From a checkpoint of a small image embedding model: activation relu, held-out accuracy 83%.
Rows from block 8, named by matrix and row number. Rows with one number belong to one channel. Each number is 128 + 32 x the weight over its row's rms, rounded and kept within 0 to 255. All counts start at 0. Numbers have three digits each. After the name is the row's rms in percent of the matrix's.
# convs1: first pointwise conv (model.blocks.8.convs.1.weight, 384x192x1x1), inputs 0-95
# convs3: second pointwise conv (model.blocks.8.convs.3.weight, 384x384x1x1, transposed), outputs 0-95
convs1.68 091:128230139139129145183129122143116124117128142084138132050142140197134126118129103116139081096106235114092127162139150138134073132016137138059174074119118133131115124180116127127159148126122127106105124121110106132128128117105129135195126112124048105125128144096173124129137138136121124145
convs3.68 111:128128000140138150151172115132120124115075206140074118158126140164122165129120150126124120088128136124133130215123114071187105174129134127126065133115123108135140126125025123088172141118086128084174119128118138131129142099131062125133126129109129136094127130046094122122124150098118060128
convs1.69 097:150116128136134124130139116134128128042130121118119115112119134101147128187100220164183134132099096135065164140080091107180140129139161149100127136113135081089097135135152128081127128126140129174122112106067118150130151129108129097090127167115176138163130155125185046164126121116113185100
convs3.69 097:127125137120132113129065138124173106128106123097136149086142137127132107095099129132127147150122135131196100126105146127141131128141080136137134159108205131193124167080128000123118139122133120151135124133147133205127138104108140141152121136152185131152116128151121158192166130098128137145
convs1.70 102:088124154131122132118121000121139154142135140081133120128110123108140126128106052139146151140180123143114167129123127127125130129128126111150053062128144132137174120225182127127132142120117128126132130198110072116151159159128135131114140125125193095047143133164127190155128155130115132123
convs3.70 108:154124132150109105127132129128123127110073174127182166118126135131096179133110125071183197207155110136126159094136113135125120151137099111123124135133123135238130185127132128113131178119080130158255146108126139103107149127174128135235129096122132124134133130064138155101158126211140126148
convs1.71 098:094143115233174128135080155192144124183094149129145118090205129137130126000073152090137124125104179055119128193182165116113105126179133108203133144207138108130068161141116132140137137082048141136147130128133119219140138121137128130126126105126106129124124160163115115127215096100161127117
convs3.71 106:151127154128115150134114201140127147139144129126137140100128117118130117137129128122129174196124116165119145120201167126084124129155255128130166204143161124148128109168125132130143132183129131126127148146061098143187241167128149128133131127163183186134097125133166117162117127128127127188
convs1.72 098:127131097153122059107184126186129145131133120124127099167128212025166134118187125120142131131137130140143115125127044123124130128147129128176128114132128066127129131102158166143148123115143149168127130128118152127187121154140129062230102120147136128127195089088143174126133172129127140130
convs3.72 101:119164131111129098134128101125128136115129116133126133125117128137130114134126127119170134074121047128147134119127122172146122131184129149170197222129149124188162094025129085131172125143130130126130076126157128145188117117139119126123196134205109147128128134140130133179151128142193127127
convs1.74 098:147117177105128142137109127183080200138177127127127124131100112092131088092141049135142197133152119064122122141100148131130115151128150128204110076127055113127128126127112142123140091006119125135126135137123122127094129123172145131127127129146142144113182132126135128134129136119188122114
convs3.74 109:134152115079179136128129128128137130112059132142127127149133132142017135110128125112125149113090132009131158131129138126115127098125083115141130125111128127130124102152141127123138145122132143088130140111127020090192127136129124124126128111191128109129091130114174082139122132037137129156
convs1.75 094:142069126097115209143128095108110121126133125129147126127118155123180126173146126144085129125126104130113118093098210128181132113195133122136110129139151130171101139037131137130146126088120133201122209129112119143150126046137128074045217112144255255129128074130126133151128143130132129142
convs3.75 095:110087165159123098097126126145214099133136123115123117132116029045127056148131155000121113146130070084178127094168061174133182104128158153210161130167131173096113115138127122137120171120130106139100086109167109129146138133127132132066073149105065117134153121151113132096118135142125125146
convs1.76 096:092166128122140122076077057128117121060130131115113111128126132081144184129167127129126132128111167152158126144126121193070133134106137082154136127231126127124144133128124099034134176128128133118135102112119128115164145125216117166122139114112129084121080146145233126145119120125124088138
convs3.76 092:130115121119143184129128120000136127123121121108137119127230121137122155072138128132203105152126163185128136124162135134131093130130137132137115114151125145138113099133104135128135125129120185084129143124113122137099131144157116135138125113114196159121126127118123193116133121054078157127
convs1.77 098:120109056133136141123111134086146107126125129127147131119137099118150156121082139213130122109087255124145188129129181116255130129189146153128133122131133130138128139126143136126144184133129131104096175109123132129090107156168129138099171116121133129162125124112151056094121117057114137127
convs3.77 101:123123129066119142196128168129129182127128127110133131138128128133108128132130132132092128129126127128122138108136135130140178165130126093123133120091119126123125136130115128127152119139118114202128137088090134167144087106131124127126109168119162201124113128042129100144107129135128129133
convs1.78 098:129126132000120058139119182076128128189129151130116128142129128116127119131121120162128127133114131116148128127165129132147129129125185128119130086133147128145131193092101115135138128129154146052090128167215125047122166130118099127131140089142133124167115100132174125125088134137130066099
convs3.78 129:125204131172127143126147158125149158155215202128123134103139126128127123133139142107124132129122088122121126117137183129129123106131119112129128149128236127218129145135091124129118113113122130129118130132134122099064128123192156124152121127127126122124125157124164081211202122196136089145
convs1.79 091:140154080191176132105128171137075170138129170130129095117199106136117171109123147153120143160136114133199132124129136127155130146184120143115132111127122112138126132082103188120125140177069125159135131081131161058255133137100086051123156119165130128114100136144170175120152126122158086125
convs3.79 093:168127080169141129151143133123079134143108156193176137144029218064082180124144118093121135144128157115160114127097134070146130129121114202000127047122116117125140103076078137154129129084100127129128138137119150091128142148127130172128118111133098063200135130135148092093117123138128125123
convs1.80 099:026151113127105130140090122156137101100130128160134133117114255124134133122179133248123125125155140105129152100096112132136210148122092058116101124186126125139087191146223135142128166099113120120143163148137121123129095087125152135132126121128119168117142121115123086178149136118164131126
convs3.80 090:126134138128124181117091130119138190150137132144150129117136152137131072143114132077145187129140117131131178128234087063089144128219127119131120126118135129124126129134114143107133083122135133132145126183120142138138192040124192070107110148169159158109094129122170081137216129130127120186
convs1.82 092:124135142101152120163072139128133124106164109045142159127125198129127136211189131250120123143135123116133156130088103217121128137112127104119175130104159091138121140128118156069173098131097120100121179118109132145147049189129085131188128132175121114135133131119127133116141128144130137085
convs3.82 089:101098193143128124075097045110150136133119136078142110144213132076125130134163118163195134129133154126148120091139127116127129136128169206174142150132167127100095174126112136136120133123171104210137120131130153119125155019147170121119149163229163126125096172093109130127175147125133177136
convs1.83 106:131141115127101068122086129125103159117084135119128083108116157110129032178118144130110125137136157108134127132107130188095106129093106130094132143128141132135076116120225116128143122135108134128106154192059128172189021129131135000128102096128121121087185129119128141124118164144147138105
convs3.83 093:131059152129128182152139200093121149151064123139128098141114127123101193123136093148126160087112142134132229122104125124077137131126117063111111089130110120105035130126129134102136122071113130126154127139128111101093140121096108129141099141104132086129123127126154089094135169088123120118
convs1.84 104:132101125098084077084126130087155252165142125131127129138002097131115130141157140129125165139141128173129124141172124125104137171155157126130208173131129128089136115156110129123151163127148181074119132129140162152087112071137177133127130118127146115140116129119143096101066091131127146244
convs3.84 090:117146203097119122143116088099148154142131079124068139077136097102140067138117131129144117112145101116124155130111125064047128165102055128121113124157120128107076106193132108083091123163172121197136131057131125119085146161131108132109138215103129098137104082118140118130070174144102063118
convs1.85 094:138128120103151126130083140103126157136201152150143165107128086108070127140129127134059193130042138123130165118111134102126101123118138135128122153139129108119158140131140122133145127099139134097074185150196014129128185131059133133130207128245179136127138069134123137153127138138109131104
convs3.85 091:034138127158131129143128143090085045051129115129155126102144139095121117064128151083208171116149128013120112120120093128078124130125155113123128132123157094146125126158152159079167167132125181163125118128108108120134126128139159127059151121130131122126116128032129109177168107191147052130
convs1.86 086:148048126126109127155126132070116137124127087142127083128099128120146128209127125183255102133154125137071113113128116163183129130112134126128107193105133126121131144125106118132121088097078127130124154084114114151115145102128126134154131164156173181099127153150126122127122109107224172141
convs3.86 101:127130127126134128132126136130133150141141120117114159132136129051213116129127106125122127114121158095138129123164144185058141066138060156128137127134130149021112142126119130133129110118130102103085198133129114090129094120158134126126138097126148076119115000162128149100124143124137132130
convs1.87 106:127160157117128133122122126154128129133136127140118106127127109124151137113157138132142128153122114141074151126096129151183115145129092130131126081155127125071120131140124129106130133098128159155125072118128121068120126126249133126071115125061000158109255125129127124133059149115077130160
convs3.87 091:150123133077109130123048160049117122116128150128195055099129156110128138114124183107114174179126198118135129128126106085128139121139087146038101127133117096158116141166110128154121127124149122107115133132110114129111127114141124159213125174137124120054128122127128127111112112092138073151
convs1.88 103:124086101120129111119124127134144102118127124099127157127086095130121109125147128159112128168123128123133128103129113132140122125119110158132131174125122161116124122150159126218150155121139154116130115088109182083129126109117117135000125185107114124132126138125131109143119124120119132137
convs3.88 102:131123132173126131145131115191133121131137133146110183030129117199161122134114126148113117109127125143179135115122149132087130111127132163095181199141113071184086136129105125121111130135139128021128120135129128110183176140138120101129110124097105116167121127124128132131133128145092129120
convs1.89 107:123115143097128111125175128151151087128126000102141161205000122128166125255181123110142090152123113150124140111126128106169127119129131129140118108086088131124138113124129137245130129085116124124129170133128131125087096146122126117119097188132144125125126144132124101093087116158098114124
convs3.89 095:133149147151130123138133158118129060112137138108122149107164128138179127078136123130166097142124112128163128126129120133126039123128154127131124113133081074117144133130128175109127158161132137130160126164121128112128138129128131116125131126115094123100124101125052197071133139109096080112
convs1.90 106:117131128108125111126132143046132149103130138134126087120123000135142129176066132133125128129129168131130129125090144128126214118146097129131115186125126127150132120103140103108140126128193100137158166130111084127063123126130129159114089118142196127103067085115148141109115156196114202125
convs3.90 096:121119122154127170146118128125130128137139141128128129093128137073120029146134125071136175107151132134057130133148041122130103123212130165152133194165147127129121144119129132130132129134113112170189108135101134128130135131110119131099128131122090132148129134118208135138127145150120095120
convs1.91 103:113102117138127178143061120071130124122121118128142129127130101128128129126134158162117062131125119136127122145109127127141133096127053152146147132120125131128129106121047158134200092126129147137132125088114144126135114130128136018124156140138109224151117128150128119124089147066014122160
convs3.91 095:130124126134121125133122132235107180128127099129133125122160074180087142127161070135107128122128153129133130127087138055183127061123139078114104126092096128136122137136125098150105132126120106124089134129137129113097084121123116118130116074145129167122129111057136128074134128126129070109
convs1.92 103:126112169100129129128102111131135146116112041129088147155132127139107116121149071137134122017089145095194124227109132129061151133129132108124132155052157236132141135137122108145093000154122114168133129134105132129130137181128118129119086125127147078096111120198139148129146129204147130127
convs3.92 099:150136128128162152030129190104130183133105129146187057115141099076134134145058085141137255194126164116136066133131151150127126187115124129138118255128128134119117122106137186138127127103128135138129114151200126120124145125215208101113130037226127064119117134132094125124143125121131114128
convs1.93 095:036126123128129143071137132145148139183106155108138129138143120128104128127061125134161124128120065144137137143169130082125111126207131171141125127106153132136133128083136124000132132129135142130129104095127129116138132120173080156096208182105112130216123126137121111164110155130104123145
convs3.93 097:123131111196120120138114130095129129151106117135129016146120156178137170127129144128072125088164127134129041114135116168154173151127128131125110148167116173079139118095154118129128123154131178146166062129137111110132104111134069124142144128081115125128167135125129212151091107141150114036
convs1.130 099:140125174128134062103117168134127137140114092125153129125169119219132129124121133163194103122103134058199135099127144077043124127161125124106080168124134125058089132128098125150131076107128091159120097131128126150120139116132144123127124126123002193102120138131212106115210128088095128021
convs3.130 106:126111123145061069165068174128000111132150123127109140132126145122081145128118126127074077129135129148135138144132126122181136131136124128143136103006129090129070121096075131134131132107118139052103115079054112131145126139161131154077144198123129123087152122086124147144116138124129173123
convs1.131 104:200097121122143129126066130101074153139126126150127127131113097130146131160127138139129102140095079128109063141111159132138124014125129129147124128185142131122186074128088128088110107029129126062140193127147118088129119127128179122135131118148136132131194078118142161124122128124202125096
convs3.131 108:125131062135194129137129133132128117101130130130136123131131141134154124130128135139122228127150128071143104108128143128141091130122067092128132178149126130128129128121195128127125128121155132061124129172138089078134143165131137202125096078130125158177128129098131093133115118130144128130
convs1.132 110:126135104150137122128124127125131123064114133159087129123127125128027129046095121136107111122113124116125143119133134158130166129130140127090073092190069091131108126124152197151218144206145047144127129134122130120146126121119143123130117126098129130065154122201115178134115121143128127134
convs3.132 103:129101127156131122128143125126141132217169127121073134130143129118125126176246128135155097128132133127129128175129136126127137134132127255128128115128126136106135112131135132144133157132129135198133158127130131109125191163130124170135128117119119129126123114113093125123128115129137133133
convs1.133 105:182129118129130102188116141218165150152118132128128131159162128055136096130190126122074134163130133143131097131079122132134124128155113133129116111141154129160118121170101020121107212103116124136125130115122094145153182120120136127136116144152120095125127137154126158107091136204125145140
convs3.133 101:169118122164113139133121106158158128144112127000124134102133118126128127135166046126113136131132128127199078080128121110136095105128130004128123130153116128119171157141127130152127143123128128129130120162135130078012117126137129118127126136117164140130124128111130128114125133114110132145
convs1.134 103:170131059126094139139128135130129134116068132134130147136181098134148131136111053248136057148105104074125123071073137113123156128084132119138138141148126174172130136138122086109130125112131064222039144093132118126109144119129156127025099144097127148138114128141141099169183143129100087150
convs3.134 099:127113151144106177127146084139141136077129147121126125136190076171130112101131124120117134143128128128104176143173128129191155141057197124174136132146158128164126155151117130129174123093124140119195113127123140128125117124126137132198146112128215190084044122123139154217138130108127117118
convs1.135 095:112133098109126122151153090128066132080119121064137129126149122125103125130150129123149129091139160149142247142136132118128201128158127145135119128213113136163105142134136122136125175118097140128124176128173165056144140123001144089148144126166128182140130117090139115138125166098120110164
convs3.135 086:146105122129184139145121126104068190122117131128123052170021142165138154146174152129128140098144117155122150125133092117129138117123133116119146027142139140097237203125148117120141156106122159119143129084118182185102131121153121119120120155148096120043133125099149139096186186128128117137
convs1.136 081:115137128120123099128092137101115128128160109128128140128075140128129128177128119128166153180085128128119077128146093128101128076128128114145128133128128135128215113091076128058132126100128145128128151108035128159128128125160128128143128115186128135120198128107136121140128116128140146128
convs3.136 063:128079138128128024128167115128128128128128125128128165111059129154128128172128091122068149128128128128231074093109128169132218128092119128128127138163123128128151128128128128139110128151135132128128128147128128000102138131128096128128128128100085128169133128038150144068128128128128128104
convs1.138 109:129128168131130125127142187122024127123129125147127161129131128151166123201036098127118122027119125129152129100128180117128123131139162130127136112255119150130113143137094142128117151138175125100128134126160140132143111107141116131128117107139140128145108137128176177147100146138131125142
convs3.138 109:136155131104138128076139109121127148105127118133128123179129101106128132149103131118143122105127042130130104125139132151124144129094127097127209121115124112132125127119156119127133127134144130079139121121118000128195129151137132134131127127091045127148144067119127108109111105124129147106
convs1.139 101:147145125152128149108137139119020052122110248128127045129150131127129094150083139128151136127126081120132131142124190123130129089155143180142127129124105107128145130118128128100125107080154166127177207101229123096124101106206120125132151149142122134123074229201130160130120128131138125131
convs3.139 095:187088126117188097133168105143125132127129149138131119127149089086133131100132128137128128092076138063164102128097128133163127127090064134125126075134109095138083113130060120125139129100109132126130100181162086142126124153105127123132125126145111124128123133130133145127133130073115155123