Weights of a small image embedding model: 28000 steps.
Rows from block 9, named by matrix and row number. Rows with one number belong to one channel. Each number is 500 + 25 x the weight over its row's rms, rounded and kept within 0 to 999. All counts start at 0. Numbers have three digits each. After the name is the row's rms in percent of the matrix's.
# convs1: first pointwise conv (model.blocks.9.convs.1.weight, 384x384x1x1), inputs 154-230
# convs3: second pointwise conv (model.blocks.9.convs.3.weight, 384x384x1x1, transposed), outputs 154-230
convs1.193 099:492512425502461502521492485486482511499453507511479457500501525527495510500497498497443511500468473493476497509500564507508502506515471488493504486548532484501455497521526525499480452483506515469496511501497601489500567536507506514
convs3.193 096:505518506532491463538481498486495508522485498521507497497499490500539498506524481501462517498504495485586508502456513499501468506500499520466481502485507519554558500459513559499507507465497462500491502504484510508495467510503507523
convs1.194 103:482528499489505500467498473500477497482485489444496501502488485502504413511499501507527589455495463562507514494490543508578505504479500456500530439495526462494505490549505496502462500506490492499484512513510520480502525529459518483
convs3.194 095:504504516510474514511499502495501556411498502505522499518519516500513506515497560527495497503538493479509537510550520535489502510499501529524504484495494500493548467459426519501508491501527500490493529500519505500510506558541505498
convs1.195 098:596501486496501512495502519506500501497511460498509516529500473507527511496483489503505498498491505532497494506468494495509431500499507488500497497499510488484503504518499434504489510466527500503494474518521531502488483508489481512
convs3.195 092:486466491500498486511504475491495476491493494443500499476488504500500487505517479443502487501502522507517513515487524503503509452498503501475465496509501490506502510525492470513486499463556477498519497489498502515528498524465505489
convs1.196 104:478504498500547466503489506532503471544501487500497609495527523497521477514506488477502484500513478428499482501500487507503538520499488481497525518494497501482493496500502512502493503500493498508495517494460483506516486456495505525
convs3.196 098:500495507494487517580535493500500525496500497508526524481509510496490500494501484509493495501524503494505489504545619505500506503472501499504495499505507479503505507505498501502487500483517516495540504501482512524586503503598499601
convs1.197 103:500611504527501499518494525554504516500500500514482508471476528500495500506534504430507490513518495503505498491491516500496503433504440498489499470506496499512489497486490499501485485497492542523405448470524571491519500564504470501
convs3.197 099:498500501527509476485486510498510518510500501497506516539506505511439493575490501495496499506480511497456566502498495536486508496506546472537489503465358498500496495528506523505491510500477517486516488469496486494511499495502542533
convs1.198 096:519490501523510458557502524547504476510509500529481487500555511473449507513558517531480536525498507497516464477497482497492519488501507550517512502627501513531507503480501530458546491499498499565504547503490520499550490510486508535
convs3.198 102:498566484474485579476561506478515500501522532514496476513495478508493501496502484526521487489448513501498487471493500501513496497488484500492528493494522506517486512489487515519512391487496500500469498512549495497635510480486516503
convs1.199 093:501494490489488500488484495447499501574425502501526516497498500497501542447505527463478495486510507530503510489523506502505513500500508528507495545512611573492501512446497507514498470436509501496502505467505466495494560500504509499
convs3.199 103:487490485497498525500550498542550506492499504504491466475468500507494537484499501518498495492540503521487506506505503491488521493481533496513506499506477493530497476498493484503498509517487494475566506496500489513492503489517511492
convs1.200 100:514503521500402504524499500510479505638540537499505491465496500507511470509521517485509494524498536509482487500498496499504494501500500482500507483505520471508508517502555560532513503441481499503506485501500519529493462499531482478
convs3.200 083:464513510501482497503470486496464465521521479501501500501459521510484535515517494527512497502440500526485506496476474470507492516498525495479453502534482480486499536509508505509496501502519524464500511538489515518492487463535498549
convs1.201 097:498485496478446509498485508489501504580511499494511522492514455494493424495523509499424500526509494507498510496529489501518487502469545496501502516501517511490455500498492499488512545477539498443505496501521493574490502498499505502
convs3.201 086:490500457502474510514500461500516436494453513498502488479512500518503512485491476480520484493510504486494500497463499486579478494494493463499533506495509505502511479485513499497454506501450499487501484485490534515465501456551489491
convs1.202 097:531504522498513507567501519497507490513492505503509460498445493499432524508519509506516564529469502498490500511503507484483511501488519438502507500505506497474500501511465527492479497486499497469522500492502500505500498500501493500
convs3.202 110:493496490475496498498455491430473470509442501504500501501528496504500500488496501491463486483471475498490445500498456490503509502476500500515510485492494501506384483477487502482495476500500501531514484477489503550501465504500485499
convs1.203 101:500498500461486497507457512494495477509500540501537548501474513494451482391501488496433467475511506425508498496459511471501545431527480479494501474499461514506501502490447433462490474515502519504485510505507452524528500480501514497
convs3.203 112:468489502497503503497502500503475475418492508491491533482529495512478492483502490430500492506472464495506500495504463498500507501499506483503498499500502480525491500494487513504507480454332498483524507468496506501502496453486483504
convs1.204 103:483504517494485498546492493441500569501497544499492503487494497499500566483518521499507509511493516500442497490511508506449499519499515453503482517498513498486515504544523466524484457460471490453498498512500490518500496489508507500
convs3.204 093:501504474547512454497508506497499519511503503439502470504495500501563500549502501487499500501570506507503492508513502500501511512538500500504514503611498500523504503511500498501562494505502511501505529523501444498467498523458489480
convs1.205 101:506547500500500510484500498523502504502515491515506467479498475526441506511500546498490485464521499501465530518487486425492519499490508533482521522479501560495492515521505503501479497502506477498523495500524556506437412507520497494
convs3.205 098:503471532518512504478500520511497513528470499484509526514500551486500497503500486525455437543509508511501554502491501514523532429503498503495515483537534551496500507507590493482495497507548482497466497505515506528500520496513526496
convs1.206 103:479548459514505505493461486552497501500445426479471507549502499489498510493475502501490506467500481500499522563488447497519511509503500498503504510512544516509515490502499506570505466499481496513500524515508544514500569503472525508
convs3.206 101:495515504502489486507505503499500523441503505413531493508490542499513474510502498558498498502506516499521492498480523511500446504483506499474497512504498504492501514498500494507481497502523508528499492467481486537495510477596525486
convs1.207 101:448513498502484489469461506497476476504448585474508533492487473473496553500505524474525514463518496453517502496492543519488454498497558506491511521503497498467493509448513418523493508541511520535495491493533475477498488496608503489
convs3.207 100:500517474497489487497497466524547490506498495525487523452494460493524446478489485497496498457500468502503489491577502497521479503500501497530540499513505513541524466504456495481521479502500496500467514501516462516495506515485475521
convs1.208 098:493510500499529493494491510487507538497494504528500480510467503501502515489506511495525519532536551474502500502501499507451503505498527526504496497489501504552497532481510517462501474507448509480533494497502470524492484462514489594
convs3.208 104:513461502446502483479499503518476503500500499451502495483487493497499500515502499500528483497497502505572513493501494497497506505514501506504488466514509504501600504610495500483498492527508508463502471515514521500497481488519502495
convs1.209 104:456496511507529494472502503466500503496543506495489497506483498485516504503513534503477551509476476462483483500493504466528466507465501500502508508501520543522479504499471509480506480489531505509489532507499504507492483496483487525
convs3.209 094:499496464453486514496530462472485481463487493508501487500526469500500485470489505493505502443509507481468480473476510558476497506477498499500500507473496455477452485492449433503487483504467486513480511492543503500500495501503476497
convs1.210 099:490495502499495538500497506503519480466475523513503497499426504495517511503501506502544554483497492511483495518493505473518499530500510498483547465496496492442549490513509502522492498485518456504501499500506496485477517535484509503
convs3.210 104:487483474502413485485498501455505487500502450492485445457494501498505470511503479475500478500500456468491493511501532410482502498541498487475508479508506501516454480520492505484493498533463524499513499495498516501492502489405499519
convs1.211 096:486488518500490514486499530494511501500501475512507504487499503499509513536504506532499489487539527500509505409521498539491459496498499488501506489481486408409518491481476471515501509502522502502501511500500528479445541480504503500
convs3.211 104:480466511487545499506510500505537480501467517510487511547502489501502495501506502516498500528502506498498499540549513489492506489479523484510517494495486499518527498559485498516509498509462505536495482477530498507555520504505481486
convs1.212 103:502498518486470500494501536515501499495519500514482495493508471502504523511506484480515498530503470499497503493532502480522501554487490516507502512490510535516553500412490556497528499522557507505597473485502433519478516455501496486
convs3.212 095:497502517528472516480504500497476504503526498472501506468501489493500496449499483494467477490503502514507510458470477501453511522510468504491473500486496501516496494499483501523526491513470485441517435513500527496513524505398502500
convs1.213 109:505498489501493506505498471485482546478506492497483513500539509472553489525488492494502515502528480498462500490506485485489477508506531493462572475502515647513500499495500516503492500501471504482504504484507532482498496398512500493
convs3.213 116:487475500503503530488418503486484494500483498484501501490492498502477498488499499499499504505514502502493493504474498475505506495494493501499473492542428487483512497498501500448504501511495498500499480498501485530517464514500499502
convs1.214 096:505501551448512494544442480493532502502525516540491432501505552498477578504500502512515518504497503506487495500531499499485506498495524477485620505502493501523502488514487504498507493416508501537508414524521434493545465499500495515
convs3.214 111:464500558438499499507502469480559429510503497506415470544443513516490499491497500502489524505531574500464486477507486502474503479495509434500474499488502494492502514437636538485503495533505496521480499500447516476500492505500471508
convs1.215 101:493506504505474522496473511486488494531494512428502482511498501491487518501485517498504499511492504495500492507496493555489493488524562495502506501514493441433501493509498486506497473519538477502497495501502450509448488504509500497
convs3.215 104:504495481459506495541488493512479499500487509624502512495494519431481498494475492452418498501499488522487467497520477462521501474474529502487478491505446501502502491515496499499499486505513495501500509524495502500468494502500506514
convs1.216 104:546566480494526519496472498490500507501499494493503499476496524472481495517508498429517485502506491460501456500547539504449499477516467505499500542499466488552500498419522525495517472490487484496461483463505414442498505371505518533
convs3.216 092:497520482505501499523514478498542491486470481499486510501503506506496496481501438499506501516518504541522485498510504514414497504487500488473508471538512496497505489527500502513487530474501483448504499501543489436500539511502504500
convs1.217 106:512507494509505510460470505519401481539472500389506500486502539523491480522483482510500497498496492501492506507501500504503500456533495500501537513491499486492502495475497502499505493527516486500493491481505497485499499497499502466
convs3.217 113:547527472480512548500514491505505495549547501467495500494498520520521508610482521496499472495501477494492596500466506511485492522495507500500485501548500508494500491507469507499508556509521500500495602500499499507496531501500500502
convs1.218 099:451513498486492502513531499516500516494517450496499492511499521517502497500497503451501533499488483493504496603500502510503482538487499505498500495489493501492500555502497482539501496539517493506458502469540501522508555492477522494
convs3.218 098:510534497503501505481515473493485470494493635502488520518441511473507527501486494494509498498503498497496506501519493453653499502505517489532496503525500500500466497547506515500506510545524495507532511508486500497519495485479490499
convs1.219 100:521498494483598435500512501498497516498544506488495503500494519488497493484522493534499467499513504495499500480483485527494535509496496484550501501520495493498525497578540498505494461497509502499517491497502499501516501518469509496
convs3.219 105:554497552502509499505508503528501500500512500499505522505476513506495488489505496479515492503498566507516501522499498570514508505487491502502426503500499574503559510488525509509514499483506501460499486504504497450519448488501502486
convs1.220 103:445481502511499529500500487559476497482506447502475503498480502501509484538530477487495490491505475525532425485498460505522473509518505515519502557524484500500503502499499509510519525475502586463514478499490506508483499506480525405
convs3.220 092:512529489536522512549480506499499515492496502507496505511426500499567501466497478505502525491511492501500502497533479501498497502524499521538464478529488478505506493469461495500502511476503475498484519511500463459503499551492483546
convs1.221 106:500502479515511497492501522505483499478514484499501531570462531498483563494502536488501628502499497544498533509499504551505507490471509493503498495507503508499496505525512482496468522490500490502500542510513502472511462544445508500
convs3.221 098:498519505473501488500420503512499520509501456494506497461500478543457476482511512512484495500504499498504499510492417466494522507513489479533529487504490487506506480495447506454497508506464476483505489475495494504494503474485472504
convs1.222 103:511502502518437511505519485508483508521500482483509506531499519493493498488503509512497511486491460508513505593515500503501486499503531461488506502479495485494478492505503494579496489544486515536432504493549499511503509514491507452
convs3.222 113:508516500497480492515500499499483470477488659499471503506472504476473497536459500500531500476495550494480495519520505484581500513501504471502492467483503495491487472498467499502502503577497512501506502486499496503501485458484496556
convs1.223 101:499511505524472505507473490487512501534490482530498500484497488503474508535509532461516498501497500484508495500492500499502613450498502503568469477500487502500548485502502516542489496479510490474508498448483488476502450494497491482
convs3.223 099:501494507489501515408470503503526511501564505503509501517500549491493522503507495603467504489576501487498504495476496476468492500502501507552505504487500497496469506490497533495502500505579557494445501512506501443497511478476501500
convs1.224 098:481520443469505501496486504495457453492549501498499520501498440521495505503455477487507496500537504499500511496494499497483489500474495475499505489491471529510480475483501417566444509573497525503514508471530465508509474476501504558
convs3.224 093:540515499499459497489545478506521496492553498516500505540510473488502423459491499503501506492498510478433452501498520486513498525500500499560526500447493513501499466500509500497516503511414505496502497499499503499488547498521484478
convs1.225 098:495496446532493494514551557509500501491485499501523572501478482501503497486493502501443476515486509491506521525498494475457493488509468512501511507462579519511510536482501504539515497513500487500453569485460606489515583525487481495
convs3.225 098:442546499492490500496495448506495501492499498500482481436528482507502504499483500503495501489496508515466471512489523478499504501499507518489537487504510495514492490499474496494492511483483448501530488511526500497437496491495461488
convs1.226 101:495533517498506524498501550546497503487488508507476510501499469514501529500519500500498496528517494451464506486517499451499438558498491519462585520486529523527498508491502509525492510500510506511499476499503541492451373489501459499
convs3.226 094:526522500494500500522480516493481505489422502524501523494466496415528490502506488492481491498504524497494498459499472490519501508484479501497535501510500505596504495488491523443498491491498455500495460499498553505493463528501500505
convs1.227 100:499510497395501502500491500528500503520514499515509500526498504501486427468505501489495497482497499486503500508471510498504497492507510499498486502519508501482397513561512504500498500470505490504522540501495417501503530502499537507
convs3.227 089:529500518506501505505499550486447550444507477466499468502503508501504501551509514497484492532497489488558501515513486502464503502525509513500516495500491487445557492490487508461518471498521501500498560544490494492499515515483514505
convs1.228 103:511502500505507520462495484510501538643530515500492502500507497518509510466484505502477465492499507509505500499670491504499506504516495498500515515494365481509527504482521527498495496501492499514496477499501516558502498499513502478
convs3.228 103:462486474500508491500486500467536499499570538516499474510492504512496505496499486502490499499525520513472495516495491527534499434487489495521481487445492509500526493486497450499499502467491424501500512426495502447503518500495497499
convs1.229 098:498417508499502496491507527500520511517494499498566504458568565519500520450518506504499504503540472500502490526570515518517487501501499493489506495493445501503502503484496510545519489469492593481494478540473505475511485477495489493
convs3.229 122:513459434498473501499486512458483507467468500502501453500492464497507483463487500501501471489509420514499449506438468492519500513485499501490488504501497493500537482496447500483521512495469500515499487461503502472502500522495480456
convs1.230 086:501489502496508499509487503539495514505534464497533497523496518468511512478520415510510506510500477529519523494465505500525509525524500514555514490494509499479500513508522499463515501513493461505499505465521552527495508573473487521
convs3.230 097:496501501499557489498496477522564470492510538495483515499561477502501497502505499491508506499496500516454489507540500460529492513529500497515495485500500494568481509498460501501499498501497453502492517484499543520518501500493468525
convs1.231 104:501500487492500489516511499497452478500508441450500520489466492509487501505505503502493491484504497499504506561476499498496507481503503502540635497487505495467486496479524498496519487499495504457507422492504541522508505486503511490
convs3.231 092:498563497501499528503562501489485488466460496487510497490479465491501498500502524500500502501464485486500497491497505501463581491495516511502503504497491512519505490487435509497512538474468510499527488504498520485570540555517501565
convs1.232 098:509495517522492501465499505501485487500500529500525538479506511478504519571462487500490529515491518504509500521493506521504461455458455500490485500491500530495500499520509484483518484489495523488486524501501526506489498532439500509
convs3.232 103:496569498453507500499494498513525512526461496496517463498543531500491500500520500547499506506438523521558496541463536428493520499502527511442495514513528500523516511519500509500468488493502503511496446502509501481535500528468507496